{
  "arch": "dit",
  "model": "image flow-matching model",
  "conditioning": "none",
  "cond_dim": 192,
  "hidden_act": "quick_gelu",
  "mlp_ratio": 2,
  "inner_norm": false,
  "beta2": 0.999,
  "shampoo_beta": 0.999,
  "precondition_frequency": 20,
  "max_steps": 14200,
  "epochs": 18.7,
  "warmup_steps": 280,
  "adamw_weight_decay_other_params": 0.05
}
Rows from block 5, named by matrix and row number. Rows with one number belong to one neuron. Each number is 500 + 40 x the weight over its row's rms, rounded and kept within 0 to 999. All counts start at 0. Numbers have three digits each. After the name is the row's rms in percent of the matrix's.
# fc1: MLP up (model.blocks.5.mlp.fc1.weight, 768x384), inputs 336-383
# fc2: MLP down (model.blocks.5.mlp.fc2.weight, 384x768, transposed), outputs 336-383
fc1.347 105:508447422439452455628536485553430524473546577508494421462534498471455464440574599483500598541544414538528487500494494580519507482563457558486398
fc1.348 084:500527526527505527496450512484510528486531555505445494485578453496532585477496484479491611521558531526473513497493502520497463482508498564448544
fc1.349 089:505526509518452440470569425551564490505461512509493467520510496495530592497521523504530542480488546521497451509546479491477416485548549521448458
fc1.350 082:561510532566568520498453566446458499471576488376518527418499533523471437531488428521435534473410504562485472486581555517479477468529527528559483
fc1.351 114:462532542449482414498554490538479528529528528525472450472497552494475487533526409480485474467494480465443524527539418467537516478476587530541525
fc1.352 094:541489464507504496472557504463440428460559478452484516498460454519502505509496531506554492483556520494506488551463475495584501513532466495530550
fc1.353 101:520393467471545475524473498558453535437493484468525482540476446434436514465475494535511482514485521476504503525562473493511465543530509518563490
fc1.354 090:459490465438523478541518530520500446482408570477504432470460394559479488505495504475556467552479503515504511467482510577507561481515444453537499
fc1.355 101:514477504511481518512566469512485461565505528485504468533475553440473533477546539448573441470464532551510575405466484550461445493443448527461474
fc1.356 085:420472509524432457577549439473529499529539472527447486476515504433508407512505514537404472457528508523491519470498452497531532463472455507487494
fc1.357 093:476500468504480554569531553456498457505498555545439446511476582488454453498504510455536429527564505441493465456436496478528496502536462496437591
fc1.358 100:531512463524506529546513503526487476525488495426492575542521555500560556553509491471528502529461417478459456419451462521542534512524458543525483
fc1.359 094:523435565555492494474498500481557518417561474516571465504486555477493462529508470514448524457495515471512482567553550521514484469568522499475501
fc1.360 097:491546533411469527542492434495463449437441422549543469499511455464547478532475465489553497450529545550484519464538473521536527490437508469481491
fc1.361 113:437463511452562509515490499484560509500483495496461503515558532520501524512533549488548510539475464528482538487560538460474414515568501510500535
fc1.362 091:453465560459506511514535492506523460530474416499543447605485477592460518560477475527502480482473502480480539564457439546482534546479458517473474
fc1.363 111:438438525499554478454526491572448503546515542493486404518579544540512483446452541497496467526479473512448583421538536503568473514497536541479543
fc1.364 083:496514464495477504510510503551529498473521546517459520527499524510418470529453498533528526574543465519479561519495428523644503512456481428479518
fc1.365 108:495562458463470528500524531505493469421578462511531517548486423480497543472484507618456485509460561460567519439484445476500478504469526500504511
fc1.366 097:495510469501474518547464565533488455462534547477446418486469533539519498484472479472545502517477543465492394489525567411488577517502531490545484
fc1.367 097:444500499609434467522452548507471497490542490503490561470498508560503568530519465497533562502428492534444522502544409484505483524546422473517451
fc1.368 097:494537494518512585495504533555525457469511503514480439494510501548513492499519459491502517422549545550538498482464448530507514501473466495425526
fc1.369 100:456511519577524518541490475561482494481515495482553481505455497505475574553518579483513535466430490463480605464521469519520485526516499445457493
fc1.370 102:460501540586477497540488527455432490565570500533471562483481455522503564562498470449536432509564519480503568504467493524459540556468491525546507
fc1.371 093:526477512462498502522486513476478493516401472522488445512494469456504485534474516482582520473501602513483514486457508425496490485498500514499546
fc1.372 094:474459542514466466470591452522548527519560557535456469435546462461496473459491494490555506531601524567461466515541502510489541523474519444485568
fc1.373 125:591518479445576461583497512569498551489547482527482486435588567442508438481462502477551427502535535505483518511478545589568557520464555520441489
fc1.374 088:495485457559477530464557502613557554537567543482501590451537510474596486458464488482495466507544526474409523520528482598482518535506477473560505
fc1.375 110:538461481529491492585457529421443469442529543544585585516484544517445531525511487490506485489545511492452493477517548481472461501462446529504498
fc1.376 097:482471526496569505484509561463512506514500507460413508492491443481548507501460507504474534536488495526575480434496524473491496468489484490535540
fc1.377 088:498521510543550488492463488531492445507565452470490449554554559469517537539495561458467595502449504526443536517490521481520505568491501491483495
fc1.378 116:527512532529547529538460472513513505582509569490524512579504518520481526541517519508498480504534539467424567425453429516539615461511501537484510
fc1.379 087:516470498466530491532460495492520564497481478572465481558510550486469493588443469545512471520485526543503511555554512421480532479486534446518484
fc1.380 098:548486560494510501458428567447436474482507563493560460554493523552513492498433507527474526512497437525504478508501499594529490509505490501515495
fc1.381 108:445579475548396530481515524445526460517550493539496493486493483457461492503488496473536508532502442445538487475413500509501462525459516552501533
fc1.382 088:505455519528496490517549514513479481507505503423495536484486496503453502465480476499532457498517513503553446551501469503530536476528548460463498
fc1.383 097:545526533505529506532544531513499441489552563492513497442475452540507515543504489499497502468487549448494544450440479434524492513494496490488533
fc1.384 084:497462486557495446508504538479431467529495462502496445522556441515489491502387586453472455496530493516522500499501451501472483508568509504495552
fc1.385 094:496462519464434573579524498496531478474482469501491414493513486464505513576476520517506473526531524503454527483515496525513415570450441472545462
fc1.386 105:517516525595463529533446506496538513583560463486548543463489510459536486441462480539475501507518443498589472494631446461512562571474483494460476
fc1.387 092:517492474468532491527454450532554492511529504490482476562510480542484444499492529525565454470491416476471448438445436431510537486505540457505416
fc1.388 114:529410487402530524505471406487501514520509503540543474519513456460464491524550548454405519506451535504493548535420461489465552539408445500505488
fc1.389 100:433449532465505521473482534546476537495541451487475498534487570500488548512547554466434489548475600485548440484445548434521495509533443527441463
fc1.390 126:438488537553496546509528517489430400558507494521529427469511590511463477499528519438505492476508472417528561506514548481513581510477509529501526
fc1.391 097:509512521510560501501519509490561556546562473497507482595473530512539473509568521509392477476596507492378579455553496523568544566567502480521524
fc1.392 098:537516471485520500472503540441458397493501530491529494554477567512580482476498496518502487460486505564569505506465490425435481502550465559520494
fc1.393 088:518547517503386471465446509437434425484540496518528447562527487556566515462490470449521451502397503471535479558518456509517471528524438526403513
fc1.394 085:478505478514443485547550522468437566471519475468470554453569468466446647537524496520531440525543444519575494468479459579434520511466486549506459
fc1.395 105:454527574478554484455513516448502554539486429484467568548429446496461543507488503498449428479529540499497422488440507587437489521486531468517561
fc1.396 101:473540423506524489537447540496455468482437575463498476525513489493502466532468501488492515517402512482471549505575516537506497504476547545589471
fc1.397 085:538491581474505524498488510541510533459505520439459494510537465536477586466511531539524514505533491479490525514531505511523578485492490545524496
fc1.398 097:566550479473540535509487493519506457461460402539526485422646483471473502502470520501489499545461480536470566452407528530554539457517491564550462
fc1.399 101:496506462497499451480428507528452485458530528480498470494506501478541392524337484496539568536432443579489517465483538506480501543554498499513542
fc1.400 087:479475492486459506439547508503473522449522538509490487501506510460533547442527499540506468481493530534480484527525490459493475477523463453522444
fc1.401 115:430456554474514538433553484542503544450445433556489477478507465506489501422434489473576471531590506548553443518503474549488575512504457538428556
fc1.402 112:477475464517509561459519520430600551483461510588513504485504467542521523517442494545537523433563545448615475539481495490416502498476507541544508
fc1.403 123:462491497513494552479499503480578489512490497622517496523554512505536522481460458508516422479568484451530457562478522471464479498481450449476493
fc1.404 089:422558470488486469548446516558495466425429519487487478467464489589570396531455496498524555483525575476520523515472480465474474477523482545525435
fc1.405 102:498487565493523447546496471491458480500548494510524461527524504539606469522576616499515455561491438532459546547513536505545466492523532488507478
fc1.406 110:469544542530535485518531499507484482466440510539593431513469533576484476539512525513540525473541470491553505554462481465487493525565435532532543
fc1.407 103:530507443483517494437568538491493513474497450483465547545546471533507480475546495517484464478532512512491448458571531499526515482547493439497464
fc1.408 091:477515494474531409505509470494547491533465500561480556491431481508396536455447514520571477530510589515504536512557524490551509527537527498507463
fc1.409 106:476511545457611472495529478480532455507487470509511478496481556509433479508500495521475530453545431484480536466470509551517480561406552519463537
fc1.410 106:531539555482531481536432496546485502506499530496496475535562525486493529533553545429462493533474489514526536456464495446557454552516486604483518
fc1.411 095:534544520489407469551503474476468533575532455500610474537500501525512566485544554485518492467445507508561459584466440501524500468540492498464493
fc1.412 117:519425522498483500484443532515572403468502507494498509532543504535496507497624527463487508533473439531446434499465517508467445446480495521534513
fc1.413 096:478500519500483540458544448501516575498401514512511456413484445519424488497530568573481491534517512499481489520560513514517570534518495526509558
fc1.414 097:554556515479543521508436509520561563494595495545464516518498527565465514489523459458507451480469496502493531554495443487483498523491439468511470
fc1.415 084:443519498459540479496543559469516541505496499553533564564527460473496581472549496519453504442537468484545575523504527525507493484536488484507521
fc1.416 103:495530454559579505492451470541486478482508521478524467509517491496531473534496518483554490497581483478526498526473516523509489568497486447495543
fc1.417 101:531482518358501479485543501546486440533555580496488522447457505544559496519467519492451531419447567592508521543496465428416539404560416494516457
fc1.418 095:538562498502527579471519456490509469495573515469467491532488500519499483476494550486414470576452490539473648529503472481514554495456558515560555
fc1.419 095:466512504395443467589545529550501478516526517519460473551539536540526411590467584442458479449518474490510548505457544458512471454479474488516417
fc1.420 084:476467522497507536515505446523510409533427474516429476498586503473520514485504524491476476522549512514514559546513511500475558506553501551515465
fc1.421 095:528463487426502523451547527587472464591568384509508549633425512483510560519505494511443471535510487435496492520572531518513525559482543533508470
fc1.422 098:504440536432512447558474533408468523584559460471545540554481494472474504491477504479493533463503436531543490505454495541495554505486486499550522
fc1.423 094:503490530504521469431435486505508388504477514577516512533435562550513458512484520438439552470521511550458476464535454541522496521457544518502540
fc1.424 098:514511438452564416521539489528515491458505527490505492535535479569522536469483516494492532538507564541497451547499448528492487531534521550465541
fc1.425 090:478601541478497520580519511473420576450547511546492512384545552536516493504447504512488455522527505551503587465483568573457487464511475522605435
fc1.426 102:484479444524537487576555450562522552480459489537526469520507554532491508469474469428463482510474470509508541551505473528546518467525445559506441
fc1.427 111:505520499527518545565501542535402548476503463596554467511499525575492528513519514502423505523443495428484490451552558472419468497467502479523433
fc1.428 121:516497490522504485564487484485556511455499502500508439545475459557425460514489518445479537500528513501483528489497460492446564532507488486458474
fc1.429 100:487428533501407518531584474531522503554453494487531510579530472458500439510576566510530487464496526517472461449463527438514480554478618517538452
fc1.430 103:517453516601528481451396484496479491562536512453481544579512445512521568405560463513529462443460468505595507471490545510482504499484496471466460
fc1.431 090:449514539525456483501453473486518496426533589551483483538517436557500594498459496484534502431501576523571536520465437523520531498482483506473472
fc1.432 094:493504567631487501488529504440529436430508491461582453454555420548459542521552516493468473457494535523495487473452449490521516517449490513520528
fc1.433 104:482486458544528543462506465554436523477541543511480546537483374535498480477454492539507484458514472533527616505395456500458579459421469514420510
fc1.434 111:493461499462528482520484548554482471501469512491533465498450523495477502512569481492490480499402468584534546420465503436450517447507515462478507
fc1.435 097:457425494474505517508516507484509473484444545570482486493466500470513476559465453584536530419470478474627561534546424475445459525461531443461497
fc1.436 097:470587474418489500431545504479485486463500435478588492586529480468489457558492520514488496453529531486499466556503486460444498489529490538557470
fc1.437 101:516452514584543425528545489550436425495450445504519514527495534500501478532453432451464511473445469498508428490517468476481489532544493464502541
fc1.438 090:457570410526551430516516522524585471485481478475427547443403551556550438514496471524486452538564488451492496479438494506447577537548448550520479
fc1.439 091:533463515534551489556521407545544529525482526492511426617464531466491485531492507521438452514558520486525535499423522512474509468461548434468472
fc1.440 107:551480476534538507478458507393544509586454468480527527558487482497513515493442486516522495441506491512578495586495440540483552514525495538466426
fc1.441 105:504467503437506522499489471478593515516491531472513491431460468480507521473584508645535550484449485541478453587517509479528514528513502520413440
fc1.442 086:540556450473482470526499556515555493502464499554414462474480559552547476502448514568488545485529452472482476493466557531522568476493507451479431
fc1.443 113:493469537576488481561512538475506485519456482511526425469515484516571500465505555429487523480431531533516502487472516520484517483502437552557520
fc1.444 102:427481548452497514503427508543508529576515497507522504573533425547447484525474519536494490495491492501508502552502558492486477514516517477517485
fc1.445 111:548444519456531480562505493478525495410501490518497506455489480493476505515460531524564576482456489521576473571498496463501449493490519567513513
fc1.446 119:432458492525462520465497437486512489544465500477528453403511586488519489514506523505550479578545442481438605502533509466503577568495453503496464
fc1.447 086:504493522462517429480462539456536500486530465545430528505497433562446525525497585483492493489478488496479497529554540517498447483441575513471491
fc1.448 096:478528532555537565496473485491427569532538461477548535512471497519559507466504500510423527556506529483566489517525447462534577468482531471487539
fc1.449 099:474554472483427505498508445540508545618557456495476531515507523511564524466472490478494503531537535435479539513447520528508587565498532521540508
fc1.450 094:518499495428453461465490537520460529537509495471576515530559497516480508524559543453466417476559519542507513488414525486457546501487486560617516
fc1.451 093:462517530446476522532478501489508526468529504481564545414522526506474506429534522451474526479465514582493479476453509490532535542522481507549446
fc1.452 093:440462537499538513486490470550446450429505484511464525466474555536425457472516540479452537502518455507411559521547470528507474462500492527525514
fc1.453 101:510451454556515527540506465612441500516474578538512513485476468557456497493543536460526518425410598444562470507586555514459495532513541567386519
fc1.454 090:536438518468494509441455548481500460512478498478524498494481487552467481530518553481445501491479544499504519510535499472457450475514525574471487
fc1.455 090:502543473563534509524498525463513488485473511529476564504472477521476545524519463531520509476561538524502513420494550487505517544541499496459429
fc1.456 102:563536491475560537501424508506546520567508510499544399485484476482521477476467464519438447510486466529458562472482471364542527548494598529543573
fc1.457 086:496465504531511513526432555523404456528546558472455533473448590553481460415502536496474505418492454549504440468451509460440523486585469550487526
fc1.458 099:501582526436528448570481537481525494472466544544533414380491506511563459501504547441523520447537528578479383534520578569510512467403530542452543
fc1.459 107:484497520536529559510496488430540529479551464526527500521354445553555517558481500474531470515454510466552512485509423566449552511533525470458466
fc1.460 090:518549449494609551426427499478512565456530477539436517472552513448562517519537556486517480559429552482497436524441443532492527461514526490541474
fc1.461 119:501471514448528506514530538544380454511473538472462522503515604476493513440555482503473550474484469542473577463489469503473530407446527483596507
fc1.462 092:461456539550497438511511574507461447464564508538505552557559500504462391481457468528588480461513579533464463479494509429555518481497474562532497
fc1.463 106:484487536508493476511477561548538555503526493528504579519518538491484457468518532452449539516487543478515420441567518487513504508509530489569475
fc1.464 108:489542515519501464506492496505484449506548561497464532455511451534467496497390490574586550444542502486519492481562438441425574466512544550528474
fc1.465 100:583493476502530542483426569519587476488514532511485452433506486445478497497507457514445536538517474511498486469527425500519534471523518502561551
fc1.466 114:522518570497546466475477455514492479565514522499517515551479515524528536494508516442521500460509465496473508470513433435570511490500515536423519
fc1.467 096:455539496476427523574472490529533488579530445555489514446468543451532525491443444453536568536475471440489453486516496471536454567525546534521476
fc1.468 089:553503530534531475517526490498470491512527450453495492550478481547437524565457475493452525504484461493500520509527388512502513449581434582512492
fc1.469 086:429496548533530491523457460461517522457473461514573514468498504576451455559519500548460578519503529458421516522524494489457472529479476540468515
fc2.347 104:483519487500516473615531454564572427485509411519484502489511478458478493494526572472593507536525520511489454505540448471512544538556484498426549
fc2.348 089:509498410501500480518509525502506502464546421517537456504474450466483393543587552547506525494520459510539496516483508515581504499515495460444455
fc2.349 083:572499463571533482484529444525490512494451492427450500534568474499465462532484519529532537532477464553504401506577523460523517507480486453468445
fc2.350 083:543480537492497494476488543521462477466474526485499521590506526505499526537520467488500498473458506511526501447528437542471480562550524458553524
fc2.351 112:524570532498498502565476429451535468576501534484461518409500492478513490519479383535492469517472493509477431441498478533497505454478448507486518
fc2.352 093:527520507482523515434431481397526540449405557499498529558416501485494473443517498468497436447545519462472497594479486500451517495486478441525508
fc2.353 089:474543570565489497542507440505484515485485488478496494491448443448521545482559500509492519505524525492490528521543509615514431527503447427568594
fc2.354 087:504467478508449559567499491511491449471529532470470503585498469549498513486539463434558450468468527504476521472480433511500517489480487557484483
fc2.355 083:461485519525446546496582508471513552503461577499539482488476496474498460469511494513463518414494601486444546468480488533489495585443513411459493
fc2.356 083:378464517527554525507446440468493477445520520526457453487458528400458592497508465450510487456534494534534530496497584517519496570490583505488506
fc2.357 092:541541462479534477526457542496509534535460518383474443493427534505505570493523541487510498533541495527506499468478486491473496505496505512476429
fc2.358 100:542455361494501496546551535490517495440475573445523505515460475517468466516514495486476518519473501475479496376492572628473512515520532510520444
fc2.359 100:476498509465550477502441469464462539434499507506493485465523503524488541535508467482474511447533486477461465432452420542503661515561468430493482
fc2.360 084:505601493532481454512463461513465478540494579529493504551522549467507481520503503517519514481429459471490542500546535516544499560466560484490495
fc2.361 125:543493484480435556500515580510488487520517476522499423506517440373466532520519539535490533508471526523446473449511466546500515431441561488551468
fc2.362 089:513518447530465471536499502469458522468521493561482454436486519544496462479441502539570467566439486523592486542431527521581534563467476480536517
fc2.363 113:571481507505467475515477541529422512460533468479486477447535563423510491464545570554486546531517462540495581461426531549549521481491568570501517
fc2.364 095:501510469524513489516409549573505514461537477533518490463557448520567545568504508530460515528513456479516520589502528514377501464451449614435522
fc2.365 093:531535459423489446592495413542481464473514514472494461452570493547559488508473476530442455553450481530539508461534511453478499457460506474464531
fc2.366 109:505584538472520518613447478481458505531507449500502432506470438547511446489499498548539495515498600493563446497468427460508534486535459530506467
fc2.367 083:488540525459565507475492584538493547500468512495495540489483528624491485462503440459563448506466466426529566568433519554525477480507463487457449
fc2.368 093:472522499476475577507495559468468559468522487506553438503482514442471444471481447531445579484525459431550508391567607513478501523473477458524411
fc2.369 098:538539511464492454560553521494530552489502465464495574487492447442549409505497565479546506525490457539541570486440586521550544509519532610454420
fc2.370 113:572445523548513509535520467500558541550476480496518534502479591599507401471574470469537421458477536520511525517536460532523553470565465528498575
fc2.371 088:538557549463531514523527542416443507493549526568553442519485510500489512448485436450558438468498600521569502447526461503449411535568507467488499
fc2.372 091:471533548472485559467530464503466459497525497423497514502510485503497441599483466516464514553567540469458455414526417501474579445494517541469493
fc2.373 133:473490449443512435488508576470514505502504426492543510452459498472516562502498559479492501460522556568552567534491568388487441533519481498519518
fc2.374 096:461505482483517501517513505511489490518506491462483471524545556515518580587473477514485419537468555486504533518504503500562514482527538515544493
fc2.375 111:536548555560459466456430536491556518528499560523495564523513549457509456501508512480525476462526571441498484522492479559458482523495532451569492
fc2.376 094:548497543506458476523493531446522536474513571514486508508547501510495518504451484457436507598534471446520520491461459461551598602423466547471511
fc2.377 106:432528503481501492458531551505506440567482504480489502488479481455479499521562566516490488552581484548492465477451472469549400458465487481447536
fc2.378 127:555544497444429496526505444551515451460494487538504504526502440542525475535491476488493481485498489540513498510475407493511559532472497563478444
fc2.379 081:473464549570474539493373507461538477482558542496473479460578489425503542518479457417513481533490504470513464588559480487536481525450564583527530
fc2.380 095:451484446487518537488499535468490498476458541446465380484497566562508489465515474539515527539493433484510459489533492557554481489573485484540513
fc2.381 112:510584507438565420564447362463484472625571489527493512489538493522547481497512509484465535518508462427466523508532464503505532472491553495569435
fc2.382 095:546530507539508474554446528462497474509454535464500442515492446470528479490497485492494445467477444513487471587522516501520547508501554474483505
fc2.383 089:505517507537473452486511524538568539523571451485513497597496529534476520509538529534501524539528478585429530554432487462469507518561523470487549
fc2.384 085:537504508472509503509488510520583512513527526502498454527529516500471477509533548480499440514498483521521476504530523492570476453575506512469492
fc2.385 085:543434512544513527548479452443520570488556531552493479581526454533473497505486497482507436466457452545428510468541501489504481525485470510561542
fc2.386 117:516485493375490445442507486449454505492524500485489496522515485475536466512508412566453464503516505590477451498596487443528481406461501434487430
fc2.387 091:461455491495461529462538446608579549541478487480472568449485438528477517535497511506525460511516468490556499508507525487477431516541529554519586
fc2.388 123:533592473468476460567492535461509475505504494493500482543518487473509558490506566481517486446465461512539534512464526510481493485513555505537441
fc2.389 104:558488507563486563402516486510482486525453487510531539420474582516533514519462553463380507531461549550434484454562450463527512483537495480445473
fc2.390 123:455561543634400486465515534522486490457489485502490554423466619458522442504571574497478499478507532444530522511541639553513543589564515538447590
fc2.391 093:497480522441547471494519487515501501492522427467489474389553599479497509492475501449487526510521574458540552551556495487535512392571503612393544
fc2.392 099:514534456448544445470481546439489524527448485549506444503485458451524470543538522562421513531531513502513559523492398460452511496491456475528514
fc2.393 093:439499430450594487495399541382535559486467508519477515462560448538500523506496502463512533460415488464507471518550504510470526458536538526433489
fc2.394 077:555504460511566443497531467489539482502532520504492493530499496459520455450463483500428470499457520526510530506516511531559513505505530473501541
fc2.395 115:489539472417516488493534437525489470531432586516507469487493502549436442456540441429524524516496509436484528526507491521518530455471482461525488
fc2.396 093:481481536562529513519493490509538514488535480473512494460553475474477513559594542458465532514509546462498558501539478535516523478396439504566476
fc2.397 092:540492422507473525512549514500530533491529455488485491484528482533523480471464540475519478514486477526556506453492495491530485480464493429525491
fc2.398 097:560595566476441524479541495484498487446504544474465478539520486586529441518470512483557468547494513526558513449454417535427471530537521481573526
fc2.399 103:471375520513512536462529486460483484469541452458488426475514478439501546505434451516463496526419510493529590487434461490528470400570495511517483
fc2.400 088:376429457533534519531529539484487500430466518488477503505494491423482523507415530508586502426488532454523459552520496459497485502470545567491492
fc2.401 109:489493401535488489468476500498459492477479577460543511509496539503504465463538501471507552554510459498536571460491540614470488478492467489451550
fc2.402 107:498518569541530545491489537474464518435487506492468516471489448490470474531435610504561461484467582423534450432505521529496459507523463505531487
fc2.403 113:501476515526485553394494509437426552433464483460509570460459480529506438488572546468557545521521545495501517441489543563509469394524515503497541
fc2.404 086:517582563503566495541507460602500520446529508497509517519503566574527584533494499457545513510488535473563533552543439432465439502543546476485501
fc2.405 107:480469532509445480518385509523401460538478466450481496526453499499510509568551559451549424519482473464501536447515452473474462551497541509579503
fc2.406 127:509585504453477487464522495516498502554494522483507430470501509423483517575447484518510473490503485532531495559498499485545506601477467476526473
fc2.407 102:453528525478436542536535465472507512451510508525492495531559447518531516474471471519491491453445516445503588507501495494436506424521525472505530
fc2.408 088:546502448467481546478497486479436508557531523555496506504430504505485469464484544562620513547508565505524493475533527498466492463482486501489496
fc2.409 112:494521440419488476543545599497498505512542455462494492468511535485528537548503566510537504463539506527558433512466511551490471627507500424449544
fc2.410 084:481531473547492489439529547421413468421476502503495416482478500493557525486533539535452522468542564490562472481451560451463464504561396465453483
fc2.411 085:446484462509570589539502518465548477570451585518477452492454505543461466517507550509560470480484477543438454572504551457474468504533436508541489
fc2.412 123:520490406506554482522464535480468588485535452528553568482503545494523480457472470479481499466510409584533425501485495545478439609489492499461534
fc2.413 102:491537524500468443527529556522524462577576534504529468551481517513526525489493517574440543533520522473567482475496478473538504547464477449499447
fc2.414 095:445605495486505457424499523482433468504464545529496624428487473557547510506444496478573491482512471531518552538516510457445468505536485487446532
fc2.415 085:487430463527468546516501574423463504462456526592500506477484466473474515522481503545499461434555523429488494496535431511466492521497492504457511
fc2.416 088:469551500518499510518525476483497434470502524478503511487500484424485484492483471543540470453572536493539576530548463568460510463514509531521531
fc2.417 096:520439462564485499521510502473490502518489539511484561544466550480484497503515488478467464459415581442513550555459436529481427547564460504540428
fc2.418 094:605532480439434427444447442481459583495402467477494509531502473560435527542513505512355494550440530543515648508540466596483534510436466494556449
fc2.419 099:439513499572582504436487540537480520458497532530514479471490444523473473517493593512513496492539465493477541498472468524541530505491494548458525
fc2.420 092:476442544492515492430521508552506570535519518505490442487522537470486516592461560422420485636543505445472487482534494538465591497533493441521424
fc2.421 091:473435449569524430483510519502549543629471494488503460412505499456504487572455542487454506546492544563575495463601519539466508421460503433515579
fc2.422 111:533431476511448470494523537517481414511535527479495531396477553444489507512559606502512519546499496526511477477442504492501519485549556572471534
fc2.423 096:464482408488467578434595439484538539525528453532510515474484572500508468535500547443555514507508523499556480475585515540430537449456453498530462
fc2.424 105:520461551518426445471541495477427467440456473559479524544447527494496490526507464489503464543536587467516494495449597503502443422483484481511457
fc2.425 084:484542416504528500491445461467527502491488500500471523558496539498485494551523490501521490536501475456493549518433481530436494580530452447592523
fc2.426 106:476531479478488492503515430467502494460534477529476463479562489436449433449483449469453506504452597529518497506542525550588480483528520457536540
fc2.427 096:509490600521525481542516525477509484489478501511455483482541504471486532503452531503608469555512481489417513537507424558503589527422493436565501
fc2.428 137:510489518513403527476516567516492534475489561489524464485478514495503502447530529486516522458435484464543435518441543428499572637518502518399546
fc2.429 088:399340487527608526503532497638552551568491501489462538468481468449502584504513538499465527468508452491541503507454524452464484482465619537537565
fc2.430 090:521413511525587547547488477568474427490486556473532508435542511515507494474569507519522507477452531503497451526470453557535555487543493558521465
fc2.431 084:524526516549503532478542450531486569427549441577462497424538409542555431480551500538563484478436479407482562520529472416534455501559551500532484
fc2.432 097:553479427370492499434528491499474498510505535463490468512544426466502494476496482458550471483518552490406489471466577462500493472455512474552569
fc2.433 112:521541479500412490500506442498536453468508486506530547418521479476505448457490434541573497473545461450512522514466559424494566622450475519438497
fc2.434 120:419518514527437516524516480572544548546550495536477503540478471571512516526504590426469534488487511468448542437473519504487517494515482509518567
fc2.435 085:505495566519478528490411499467459530508498432498508568527514439497480472546536506551523505450492499567497537460543517441509494486524557561472514
fc2.436 090:462527454556572481568489520568522514517525437543496518384560530495456522512474529428507445511519472474494546504424468482448505493562550542522543
fc2.437 102:496533466462477499460456526512570551499537630507539583433500469585517548526483489514466469478476507519437537421453442468475499477512514600465470
fc2.438 087:476615531490447440501503523543429489495535495528514555551512546543437533494535496487494496520577564453484522451469493518508540480499544476512514
fc2.439 089:521433446508478469435494438540431460546507455466503397434492516461484477455461537486471450492515458457606483494448487486546542499500498500558506
fc2.440 100:489520569480525498490549424480557550518498482494529473447501472519501519504541474432580506446522593458503550518510578499495569551510512541540489
fc2.441 106:475493474549496505590475498522470521531487581521515569634481513484455510544463531456525502547475475512408514502457512469469502540520574527476356
fc2.442 097:547478558514489490590559539570434523475479461498550531516527518523488484548550550551483548543509467538529400455454383547519582538530501564523533
fc2.443 109:503399479509544528462514459478518573537449500505535511562478417586528524513540551514487547528482553577495509407496468540471484489481500419496482
fc2.444 097:527415455537536453529466544542454478535587447498498507410557540532496529509443543505508495479517501508525509556469514552481484540484443542488425
fc2.445 120:468496497538512508533563530557455498437489549474494460473495438470472519486479541529517494509450516468517522510485420518522490395588469544490487
fc2.446 121:523615558517436450517515499491484466540533463492503538452553487485545487486525533487528517505466443530520493513531571569473515648575528530534550
fc2.447 087:533500597525500489474516491526438492482484520521504452506484450589467489538519542509485523470437474512556438545493464554539478477452552484512578
fc2.448 084:491512543548462452453442501515486500496503439515497519509534496532480535508527466512486448463471413455420501586442567518513581524473476454521465
fc2.449 089:456414559593478460451479371471531475639499497503536498495536532514522527496479458510500501535544551505461564424416433461513505485538465508464578
fc2.450 097:480423459539504496524513495495510483511511533480436575516569522508486468442448542486499534511531507437565514545540466431491485563575486479572510
fc2.451 094:482534482550515521460536493431470477417487571492471509598477557560514522456514480500514562442453515409522486502370481477508521452432507474460510
fc2.452 089:449512504551437522477538477496499556453517520491503529477503499598479530548534581457479564436604460458597533474553546510474514519546438526517494
fc2.453 098:500533594447506496534525489601500560468454478503503517534436492565442512450475504500493521474454571568456522458539462500515521480439515472463448
fc2.454 094:470533446554541476556507525473532487522548502505476524519554543537484550486482554481407456414583516529552535575473476464500517545588564488503485
fc2.455 093:538478485518476459559519544456564494505436515560528491513522526472489504467444486523573524483581530498515509539485490487418434474460484496499472
fc2.456 101:573515532491447473499550441499500503598481496483510486517517510508539503442448516491438516491483521476580553479512514417505518424478468476585476
fc2.457 082:529504540514482572484510565529511469505507471539521471530460496545493483459471587572495511456579494472537531398509513441541490468533465512541411
fc2.458 099:521563507494458541525545475503516491490469525523495501621494546563493466528490443434571500439503499487451399487529431523554516488434517487437433
fc2.459 105:460497531511505446457510519507410475575508417477508461518458451517494435524529428529542490499534497535480467518456474509444593528466465527508519
fc2.460 100:446587560546376445482497565525471436417523460486486531476537517454530482534512578444482481524521606423489418510528549556512561582536544489515583
fc2.461 128:498493488459446580436501550538500435502467524534528536618485583494497495481549504423500457562495572459456461470468509535537514477506549517478510
fc2.462 097:500516449471467499506503526570532491462447469498476449450457545515487593439579461489462418465533480452501463513531455461451495485464489497439583
fc2.463 107:587480541513398525471516487498530530538458504534517485513414462409483489425496506447482462545488494496407497513571482556494494547514507487506499
fc2.464 121:513508543474424554501460432522451516506484534498453492461554454481482495506494551463565542502482464456511493546514377555510474456518492504512495
fc2.465 087:526467433462470547523518542484529442532565522488476481619520488455458478511554473496548496442472456481565530565516518492566472505508491534581474
fc2.466 106:485524514486466503526477500595527518528600466524528462490604578540526450539527453445529503442523533483555489477528534521536514513519496511572559
fc2.467 094:460555538516555514540525442541496537489581576415562531537467450452457436550519499480505503548546478537478505502571448485516479515438421433479415
fc2.468 095:477611480505511502501511480540516475458491470502467508489494545555473511543494487415506571521565485479473650485524531536515537534467492468469553
fc2.469 080:485521487455487530510511446457476483469499556501506640458516503560525498469553471509392481499476482502594542478499451472471502469516511514497443